config.yaml
norm: "batchnorm"
kernel_size: 3
stem: "deep"
widths: [64, 128, 256]
loss: "cross_entropy"
beta1: 0.9
precondition_frequency: 10
steps: 14600
warmup_steps: 730
weight_decay: 0.0
adamw_weight_decay_other_params: 0.05
Rows from block 5 of a small image classifier, named by matrix and row number. Rows with one number belong to one channel. Each number is 500 + 25 x the weight over its row's rms, rounded and kept within 0 to 999. All counts start at 0. Numbers have three digits each.
After each channel's rows are labels from the 100 images, of 14848, where the channel reaches its highest value: "responds to" is what is common among them. Only what is clearly more common there than usual is listed. The data: microscope photos of single blood and bone marrow cells. In brackets: how many of the 100, against the usual share in percent.
# c3: 3x3 conv (model.blocks.5.c3.weight, 128x128x3x3, each kernel summed), inputs 0-127
# c1: pointwise conv (model.blocks.5.c1.weight, 128x128x1x1), inputs 0-127

c3.67:453470532503438474475499539459534450510468494476470490496490489504477419507525511506460481514499518523493480490519501533502507501517480457544513505467464533529474512519485494494467512522485531469476537502499479516465528535508462485496518500516476485493489492520473521482503494476497455510514510508479478504516467488521470513498543487533534473463473486523448465512497483525509517548497
c1.67:482505558477454490472484519487476486506449467533479463519466547563461463492494518495469513499436497547469525472526511533500486505500493480504510493459465503508512527487501493468480526501522480475466499460490462531471504520475484467503556516557482487484513514500484500475499483462516488501510504485483506487521495494535508507486516498498504488459485478496474462493507471514498515567500
responds to: cell type: segmented neutrophil (44 vs 20); smear: peripheral blood (40 vs 16.2)

c3.28:501410511517454479447449466499508473535464515496527451547479516463483490504521527533506517486516496482477452501488531516488490523512498509549511497491494535462499550511499482497520499521522514478510518551453528474489464527484474495482503537516460464489459492538495492504540511498480497450488492493472486498504508484499472511502497466491480512481531516479473515505521518511486474504526
c1.28:499432506540454477438464489490487490503488498497519462531464517477491488511527513506463518503528497498506473508459518502493519510495497498490540482510492529484465552487501489506540507507501531500513508558475528489479476507500451511479496521497468494466473482534475498512511521486523513433519490505430503476501535469501443498494488477485490542473523525493442538508501523485494485490491
responds to: cell type: erythroblast (41 vs 14.3)

c3.59:472496536510468454496513513502463509479496474507484490512500516493546509472534511492500481533479469480489502553526534493527466523510480524497506480505505453498472481499506501476533488524548479476502442494490503530475471497489456508484452507493524451501508453516535516499499507498555548490533497527470529477499468535509516502482481510492549548523461497481474517527486541462492453514524
c1.59:498506516524454516466514527510489514520476496472510454504463548470545506460511480478499503491474459487467506545512501507548482485513501541502484454509501464463502500526513513468495510524536488468530494497484497497534495489532470509495476514502485427484476490501562518479499513531529532468534500546455486479493470480535518468500460487491526521479471478511468523491493518463471487482515
responds to: cell type: segmented neutrophil (67 vs 20)

c3.102:521461509459486541479477527501465509526485462481506506508512492439470538475482564488521511516513496512468496491484520500530514496489481512525503506490529485465488473493500468553528480488503466494510495491511464500471506478498503516500472477534514477535461527474521462478532472483510441542488524500516528495505509488504498514492480458519501580535504535473551459489487508519540504515520
c1.102:538449503458516510480497511471470528502490440486515461493492496473499537473516540490532495510505473538477527516506498503524511491508491525507518511516515512469504440506500503530540486518510446482496498482514481502440503449487530504474468476510481496506494530476519450480513472485473436535482520518514509464473508483498496559518509449522507549519492526474533475479495488495513511513525
responds to: cell type: proerythroblast (28 vs 1.5)

c3.40:476505475472522499496486505518450504506514510524519479534502525477499494517510521506502517474522502450515498440485510502559494502466497453498491512520487440552462575486496515479455491538519479490477477487485473502515499455515477520504532447506511523510492510500494523511497495536530491492498529486468562473508491502519535500469537481462500513493480489482488509446457470485479497536487
c1.40:526501492492475493467496520494433499517493534491503505522531534512486474537496498537470522449513510475487512463469496504507523491490495478496447469492463480544495487440513510455467508485468469516484482505485522499466468489543481507480510444482508486493479535498493501490472482529501516479495555492454540462504451474506541481480501494486492500530456484457481503485495483505481494474447
responds to: cell type: segmented neutrophil (42 vs 20)

c3.126:459503500492477476518534499459512502488516464477482500486475471540529484459481521473509538507459481485540485533518531512513528498511547518521518496508500498474569493486514461470524515477457512478516456506530465495528471465485468521479518443494501522523462456514533486465481471487481517528503510482519461530530498475530483531513497496490465501459493487484496552543489489509478499505483
c1.126:499507516503470507507493506489508523475527465505495469485482496505552514462479484508515521521472513475512538512516508524498484458540531508509534482482473494455558501497471480492500532483474519503513482504546463522498476485470485475486509474497532514517476502521502493478483506503508518487542516489499474565544487456528507545501526473516491482475488461489522578515458477474474515430464
responds to: cell type: erythroblast (41 vs 14.3)

c3.73:464506491473477506528468489466454515507478490497515514475522511440490457462455497462512512509543499512489538496513491473528526476511490500483544434493525506492492523506505528477486492498490543502491455483468467510498443441519489488483481484480480527498453530512529499501496511506523492499447524498485476537470532457521487452485501495557484483498534509502475527491499502501477473526502
c1.73:521494491534495532552492485482474504505459520495514541499532490441469484460495464463528514511522474496513514498463474555544531476526491486504477472511511525477506506511511537479465455479501492494495533511471460500484469423539512528538476497489504493490507501515526498486490469500530475526516511500519520476447495486517490487471540471527492520502531480490483534482531504500443498530498
responds to: cell type: erythroblast (39 vs 14.3)

c3.68:490474517532530469489499447487536508489521483492495502487473518564457509498519491514487519455474493461508480484494506483507468506451505503508492469491532479538523495543478478482477507540457486463485470488460466515526530532491436485492457461460505534467505505491512474542476542496511475496460525466473481495479501454498476507511527485520512492485469512485499497528500502478546472499480
c1.68:486507523516534476503497469506541493499535488510476517521474535540448498513526475492504519443466500511498507477486487492520442467482502464483481471475512485499488488512487496486494501524466479513495475491406461494521528500468441494473457514444495530449505499507503490526472526505495481484481490482463503501489502477495480495534511461514495530510484502502492515539502518462529451530466
responds to: cell type: lymphocyte (50 vs 15.2); smear: peripheral blood (48 vs 16.2)

c3.113:485523538525441522481476470492497516517479474518536529504486460519500496510503472503520522518509441501506509472499504514474481489491508561520493532542544546524555478431497505487496485466517472505470488536519460505475496474481454511516491507491470505486497544499485492540498483524496491499468508489483539491510526490462459488518505469494490475495501522524476496449473491503431491495484
c1.113:498526523497472477489464491518489512496530467490531533520480540520481491516519538525503505562523470527480515497520553505472512512483510531485503517480539526512543498413508529489491514463496498510483505506523469492475486509490483484483478502517473531476535528517510477497501456514543495528467526497499542451524497498483503482499475456533509435479507505515462493459499478517448507515501
responds to: smear: peripheral blood (47 vs 16.2); cell type: segmented neutrophil (46 vs 20)

c3.37:533506506494487522517485481529483502482491534532473526473498515488480454543491482451475457484473489477496543482494496523522535506466459538510502527425521464486489489482510495512501529466512453501506490506520494530493568481453495502451507493530478493450481488483506481494504500500517498462535465505463532493540480483501519515459484490518498500517508477484484457493494467486491462540460
c1.37:549479463477484499482515470503465519490489503526488502494527493487494454503490464439483454464465491466492514511507502480498530482459497499496524488473532463493487508487501504501480493492485478445495475523515487486488562490539502541471466507514506437435464435522485531499477480479513510489514486498506523506539489499478458496469500500528482472531513529514496480457491532468497462506505
responds to: cell type: blast (27 vs 6.1)

c3.103:527554520499481502531522514518478482508486503489468459507498494484498476475454469479499462447498460516507534469457491558498523502481524495463454482482486502497453482508471567485492440476485501483489473464495517520508493467449499506497497482523480537495476510463527527501524501526479481507499494483529507496524490483502497486499522498434483521465541474476513495500537449491493469491510
c1.103:510545531523477517520520489507462493486494499503493459490501476517507468494465462462503483468485484498485472464474484560505519511481531480460466471506485514513444497496491547499480439489503515517515484474540495516493513495465478524481536488527503512514498514484480500519507482509497494509455522489487500519499409549499482510520538486449476491489552459512529489476513460497459485515495
responds to: cell type: segmented neutrophil (47 vs 20)

c3.86:512501508510482471484514498486463485483488478496517518478518493500504498467514550489517496500516510436477501489485479500535480463477522528497453493507486486530497484516490488501540482496504524498452511484501503514491539474511495509496475509507513522511502495502547492492508543536512535488500520427494505531526434456520479502477564505560484518459534492510495521468474489500535451570471
c1.86:465476515481469514535532520502483502476482449486537532502485528534480503515471493469499510483510491464467426489507477485492493481490503468480478534526466511509502536484500480491519479516496541489485478522497518514500539497529473549482512481485509483495483514485517509536520497508516534458467482472501527496575484481549497483483533474557467555499469468487501530492488476482509483527463
responds to: smear: peripheral blood (74 vs 16.2); cell type: segmented neutrophil (51 vs 20)

c3.100:540513498496508516480495544519552489479511493489469505556534509510541497501523523504441465472515481495517473464498497487524520523506501480470510483498534551492507469465486481525452505522505471532490505483511488500501537532499506484513492485493534476487503498468485455516446473461521495519466485476520512494440481535544524461486559494521514496452479491507517498490495478462510542467513
c1.100:548510511521502499487518506507526484515511463532482531513507499524483486504539526464451470483464506472500520506502510496492486491486509509478514476505484528449484459450514514492457501491486432514516491488537481449490489507507518477489493520480495482487562467471501492472471488473501551531498516524495524479451520514510540520485555502542497495420498526473514500483472490459482511483511
responds to: smear: peripheral blood (46 vs 16.2); cell type: segmented neutrophil (44 vs 20)

c3.31:489461470501507499517483493464496508470472516519532459498461450481542502509506515459508502524491478467507501510486485478488508513438472505572486490500546429504522552546515474508533450486507522482470516481554502490511514484481527494491511501484489551505532457519453543506527517501513501507531503501504484519517508498517495511477490469534492496459497503464528541510494523523507503497517
c1.31:522497451482497541522490490482482496504504496515501502517479485481540486499488474513500510468464485502499511465511458457458464512491527520513475500498515453469522525493511526485540465462502524481486481504534505466471544495501565536536457541452493488479529469530476534497518500496473488521540470494476476526509540491516558499479468479529501482500477519476504486520492495514539478459457
responds to: cell type: segmented neutrophil (74 vs 20); smear: peripheral blood (61 vs 16.2)

c3.123:501493492502496466477455470508492560502493516490451516502520529458485517476536499506526481513440510486521489512487487502500524518508424524476514477492478477500527524479486481513484504478477515482487502525470523504473545518504538517543504522475493547460508501492533551517466490467536518487499456477515492496502504463473503447541519501524494517528510459505450515523459493469498516470476
c1.123:481492492498489490521509482475503516504519534523447531543518496466483503497530485522537465512490513494506447475504492502507507495486442518487521494490469516503521504534516484509472467463516494457473513474466510481482546499450493553567496478484504509500507528509563480477480489461510530486491469503500490478472497470509558467523512522473468493489522469520490516529458515448511530523480
responds to: cell type: erythroblast (37 vs 14.3)

c3.9:511520496529476470495462506456482510520560492489525510499503492530453481426495480509465495518544500481519505473488490473501523465474511525502473500502546544520510534464490520456499524452532505489519512460542503514460511485493502492518487483495480469524499521499449504491466475504536493473526514505495479488536516528513479481500510484543486532546498474483520543468518515442495475481485
c1.9:520512470530485503477451474454482496521496539502458543522482483525435504457454495518468523509509486485525504449480497510470516490501486509491473499478489543517512509513484501479500484504492516443531547472494475485449466473523487475527457476480502512488476522478454532512487525477501522539553496563499486504496521482516491507502500505514509488520524490498509523528517499442509500457481
responds to: cell type: segmented neutrophil (53 vs 20); smear: peripheral blood (37 vs 16.2)

c3.26:498478472498486533479472501500429458507506512554507516535500477452463523524467518451488516461503510526521467516474510498508504466553502548532516520520505505504482530493518496473497484493498496489499524493422468499472480476479509512504493521507474468459487527487498461502500502480495481517546499470524503482534482493508503458499486498471484519496525490525451514483450444467487492499529
c1.26:492482495502531539490488505511443434468480523471531543537505457482475523533469458458499507496486487498464478534499492517527520442539494527507480512595454525494468519491489502458507492503504491493483483510479487508482466497492508504521504518507502489519494519489472492487550506493535452507544497483505534520469473509535550496492496519496495496508503486505500501485476448482496483496525
responds to: cell type: erythroblast (35 vs 14.3)

c3.83:509533459514513499531475490495460481518496469514478540526517475471528539517499531505479503471543478494484496477497491506473494469469481462477495497463498465534515477445466518503508477484489508496520502504517520468470497474500492475477522500513466521489523542519508510520498526515524519475479476514491487514522585490560480505554452494443484526496475530472478501514477498470512486496446
c1.83:479527447492523480507462526467504499497544504528495515529486468485534507541473536486510480510484471485480519475495466504475469501483495487500468489469518458515505484471475557497501477517479497517529465480520505487497480500478501470498561525507486488480498531471489527540476512512519543484497518502494478485516497460588466496551499485442526514496511547517484461532505490479500480490471
responds to: cell type: segmented neutrophil (42 vs 20)

c3.2:441500505515498444498478504516542517489475529517471480513486509470537500511479505485476480444468487510540472546505522545461525479480490578449465491500511506474491507505478521531499490438542471480496521498483492488492528521490475473509546481504490524511473509538528500548484499453492507519513524483494502505513546491500504467508480540505496477475479494508489516451515493482478479481509
c1.2:472482448494520469463470529500523492499479520513501504483487460475518512565470514487518482434480486508520513507543538519459529518502519565456489556487527482502483474516540528521531457452488487474490508497476533517481508519519467503475500501507509509524525527526519505541476509479473516563501517499460492511513519464485486505514482511514513476487470505487479509462488477478504489507529
responds to: cell type: proerythroblast (28 vs 1.5)

c3.117:529492474490450500482500508490487502508486477501475522463465483509523512478476478472478471470495471474496502467519509468484490465459501481476466582491486467530549497502505547452495527523516455480484467508530495511526494483502485502458487495483457507508462501477506506488520483555535509544506498504479497468502453505547513476547530489524504517503517535503453529516529480536508516501513
c1.117:519548514493473515454501517471510513523492492472482498472472490515510524475504489467507500485486470450495523445535481452477506455473485492493481580506495487485532499523510582469530487520511479486488480534522515542517479518526499538484501522469470513489457506486504516481487506510524478562490515496448511516529460526523486494535531491530508504491527509458495506497510496508529490518488
responds to: cell type: lymphocyte (41 vs 15.2)

c3.82:482518500449496470466478484494486553536475491479529545491494545497506531464510502502466521516484500537489464518478495491539520533489539512561514541493456491526513480513508503495545492479537511476471478476490497486492472486490496483501474458496462528453530526548503498496481506435522489470492469498493464478458479514479505462506532465493522551490516498508493472488509534480508489516510
c1.82:472512529419483477467449496474486544519492501489499492513489522488474534489506500482507508534481514516475491521484481483548500505501516527552544509496465470503539506541486501535523496474515497474472502508513460466492496495494521472509491458491467479518548469511483549481501480449524509498514481505491462467454494524500516462523511477525498567505530516477497466507512534492490462501525
responds to: cell type: erythroblast (40 vs 14.3)

c3.41:514499541488531535529486477513492500483501496464534525523480525498507510499467484525504549537509535542476526494460508485509503496531516507505501495529525494476455545471535519503532495454484478532533496491477499522480469480522506485486503541454537469532521538503490530502473493528474514488512533501518504520487481502524524445479456520456465515496522497524516495500559491480504576492483
c1.41:482500488544508519528514475541480530496523478519519544513496513476508502483488543505512584474512482508523498473480476499465473505504533533503464485530495536493471524471521486542503495490495491518501504498509513497519469490480482490480503507453474488516551515516516568473488520532505505541505548495546504513510451458520516504468501505494509527531548494487528506503554554504473513502466
responds to: cell type: eosinophil (59 vs 4.2); smear: peripheral blood (38 vs 16.2)

c3.12:554472464549517516498544510532505480495514496511512542512488448540496517504494541501538502489471488527526472520521489512524536537488516481542548501503474477471516462497537483516492510505481479534438491502507507452485452479480459505540463493500511485507506499476528491530497490515557505527519491500517513512475531502509501555480456513529494504492495476522519465520523511485536539482485
c1.12:536490485547504490491501514538526462491490517492505556462507463521488509509546560507520523464474489519533459516507495537491519527477473492505525485505457514501488476477511475489517498521490497492462511505508516449510453533490467465516487488496477458508513480480521483504492536492512490507512512488509521513516529525530519552474467471532471529517526472506546482480503562479539538466468
responds to: cell type: segmented neutrophil (57 vs 20); smear: peripheral blood (40 vs 16.2)

c3.116:530479476478461512535504485496469450507508493445520503492462518472483481472490508537459534505518491477525522498441494471510511460498535524557503492525495490499509454513516542500480494482516539506510507499502471507491500504520521496527542490486501516526499461479483493524451527513501501515512462501525496484534455489547546486518499552500498444535496490467462479513482456500532511535490
c1.116:531484482464457483556527470477500436483495489510499494489475509496488483503514526502461528525519472496491491466502497489505517492522502543550482482498482526502522467519521543517513496504509518463528477507512462488510460524515519516507517500481489508496542463491466499493455501517475522485465476487487484466550470483545493510500466481489500441564494475535487501529484476483569530517485
responds to: cell type: erythroblast (39 vs 14.3)

c3.71:499458528532475553500460511500499539508470519468508458504446539530464509499503507472472506525511508552552513489505472524475471525526512477490495485492525517534503507454498503494445484523471503538522515488463472509524512516545496518479483477481485499508517490494503508510473497476488504517489490522488495493439497515548462494515502516482489507546536464498532495528546485536453478478463
c1.71:509463532542453530503479500470517559514472528459495457510467526505471457483510493453484565526511492514504494504496506551524503505535511493486516508498489508539552478472486522526496481487480492514506531476474498499459529514507528507537512503494484514504515501517515480506466476502515511492503476492512462480437533494559492447508498488470537510507532508498525515496538500526458505500456
responds to: cell type: lymphocyte (47 vs 15.2); smear: peripheral blood (37 vs 16.2)

c3.95:509540459511513490478489499547486476441507505519488490454527520443492549505494494519482483467541458466474536472521530512500472502515483506498522509518454507520512516496499501472494482472457495509499469499476488498513505507500493469540495499461492509480465477552522529482465508497462540533487506522499571491527530437491514505485519494506486529492503553477462486519486523465497500518481
c1.95:499491501511482483484482494531522503448509550525512497454504476444528548512501522480490489514572489488473515460515520527504505505507501513469521540485473519557519505496507521480462498452471502511514442520495472500493514516496495494552509489480480494466479475497526503449451482519463539469489498527489528466514530477498504525490522507483463511532517548502463485483491519489510519516462
responds to: cell type: erythroblast (71 vs 14.3)

c3.87:500518492518504488492469505509492496512530473513512498510475498515513519504500520494518501502478517506546464441538531503482492515451532466527483494464465522544494494496452495525492457548479492495514513451483506483487507455483515455464514549504485468536521457462485501502486508471493458491506505433505495468502493498491422502508526529458484524497486463479495504509472479529530465479495
c1.87:499531510519490480436516471487501500551527547510513505518493480560482503517508535492537452485472495489510484506523534485497539488496509458501501493459503523495461496488435516504488458471452501532492482507506523524515527451509492542477522538467502467524504492534483503512521474468513477497498485461508509476517526484474482467489499540512480551509500479471497537476456479525516483464509
responds to: smear: peripheral blood (78 vs 16.2); cell type: segmented neutrophil (77 vs 20)

c3.79:491517482494508528547513506523450458529526538494504492511520521496470490507461518504512485521511519503515481480484533441492499495440493512500483486485464494504537499464483473526565468467503476489467512498527503507518494459489483507459467435467492494469477515510533516472489534513484508525537463533470519479474481514509502463479475536519512456558490529497493484509487489537524500483488
c1.79:534533486455535546534492512491469491527510525499511475542508464510485523497502520468493516498581485493501491442467506501511482466498489514482480518518459504499503552478497440521524500487502483473502531501516499536478483467494488494479488430463510478475488489527532478478499504468495494523540467529480463513461508473496492468505482468513522483553470469477501538504479504521500513495489
responds to: cell type: erythroblast (43 vs 14.3)

c3.65:523516495481489508529486508511455465489505499480482497486471477504483507506495492491458517463487513474515479462560507453492508536484483489485518536444512512505474527474504463515529483548491544487441499493516459473493540450505463475488462514500513490504478501492507470501544506475526425483475454490469487506521463513481486524519496525485488496460490471529483519527510506481512541533483
c1.65:515502482479498476515539517519451476487470479498502502505477518507491503483498515482454510511506483464490476476562462473513494551480492545518543544483453507481508501466466446477542514504494548519445512491485505499445535491523474466494532535525473460489500468487483468501524504476540483484454466495493492523541520495512470510505517496498501494498499470483496470525520484471514546490493
responds to: cell type: erythroblast (32 vs 14.3)

c3.17:491495473474502489486507521467449465538485495497484495482525516495439509502514527524526499503503471436511491491490501513484490479505523548510499476478470449480508471456525496540484455506493496508482489554487518474502489491506488520523504508546495515554547520507489476475510502501515517508441504451459439461475498496492516477484532477457463480517500495475488490536481456480511478522494
c1.17:484485484471525504452494488477490476528480519497505465499540499544480515544503494545509508481483468449506471501508500521498493476515545509493496476475492489490486474462496493525497455492474494520496481577491503467506493501495459540499511492523512485557538507517492470474504527513474515476442488465442461504476480481499505494476517475476476472515510462448482508505462477461507482546482
responds to: cell type: eosinophil (34 vs 4.2)

c3.77:528469524496476510472529540524474486504460461473496485452505494494476492549526492511496488511499538522487521530477499517522476508483471490452495551505482546524529518501529503500525473506509533471502490493506502532492465491465479519503464459480485521476474503490538487504557510446513479495508451467477508513456487511516530508469536510458503469519499497475485443510464490516552494525513
c1.77:510512524495495527477499513498490506503510460486486506444527498497496505522531510478452448515523509530452500544494470497520453493510475525446519493509515538526490528493548543484538466515456525485541450489470494511513495519503496527461500471484487502496498474503510495509531514499489475478499495479468535479487483549493553510472537469472527488508499555474491466474489457523519460518488
responds to: cell type: erythroblast (55 vs 14.3)

c3.48:556513503464504497472496483480461556513495533512525479490532483488518515491520456509497537487493480527487501489503504445522550511542476490473458544516449443547491500539533532506512511493515534504466513516484503481480507486497510465501519505522466519523462534492514485503514526455496520520504554487527536475522511499515501494542500497486449537483524507462519467512526487529514496491510
c1.48:551526484462493530504490516484489540509527517503522470452533528504518518532504445490493539483483460513510463513535497474500524539527492467502442474521497485553488532539501511519508503506498519502487513522486513506484553514529484497488471473526500528482439524501542458516488543484518498506512526506526512478508474505487497475506485537498443530470530529516511458509530485508492527535507
responds to: smear: peripheral blood (82 vs 16.2); cell type: segmented neutrophil (82 vs 20)

c3.122:485519483524495529508458457506499484555500504491495504486469456504479537505524461496480543482508495520471535515464489496505519508535511497511491472497488485492541518469506470539520511528449495494511515463526526514509525467465544495470492499507507477488504455480498533533496496485508497486485427477496513541502482507537493502471467508496487505512458502565532523450469499548554506475515
c1.122:503530479504452485490459472491502454536484495477481487495472486488494487517462475502468482467481524475488522563478514489476555533518499485497470480499476492518509517486492487541530514490455461507516506480497506508497503499472486484478511479508498483464529471471465521522495492502497536486499466470522486573511481501538483494467487543474480505534482486580517521467482457515520515468537
responds to: smear: peripheral blood (59 vs 16.2)

c3.84:484475524500509485499498477493481537498502478518519516488429491515464496470506480503497463472537482506527523490480491482494513520475483508511504489463545519513532503531500563526474503525483528509482488504496522500472574541484523500495499495517476509507449493515511504498508493501470565560519483536485529474495498502524512533558482457549472495481526455545524487498500498539523505489515
c1.84:507494502480493482499485507485521523492505477525539471479433505502490496541506480497516458455542478491473543493488450485511514514500505462515492507458545495503500505530508596503497511506487505481498501523505501489510518542551504490500532480499472508499479480513496522494510504514466516524522459537471558465479491488472524541541454466556495509503499507549526528509493513500497477488523
responds to: smear: peripheral blood (45 vs 16.2)

c3.39:469482506536517498484474557495510490464559486448504502489475517531506534480527488498505486532504502512510547524506495478500510497501449476484526481537512498489484531473512487565535510544498466461477480514485457521516489541525452510482480519442492541499486496478513528557513514507507508496485492527470525489537497451500498551492534473541485454507479480510522506492504504509498502507504
c1.39:471465521511516474450519544493494480487510514513532548509477516526529568461527483495508516542542501495519532493502519467514522499495484502525511491557514499490490512473468463508510524488509445466510476554479488494518506548537481499515469495487477563507481496478456508537525478498483529506541497529503489461555529473516522512529502467509505501469491498483503540493483508507491478504496
responds to: cell type: segmented neutrophil (46 vs 20); smear: peripheral blood (39 vs 16.2)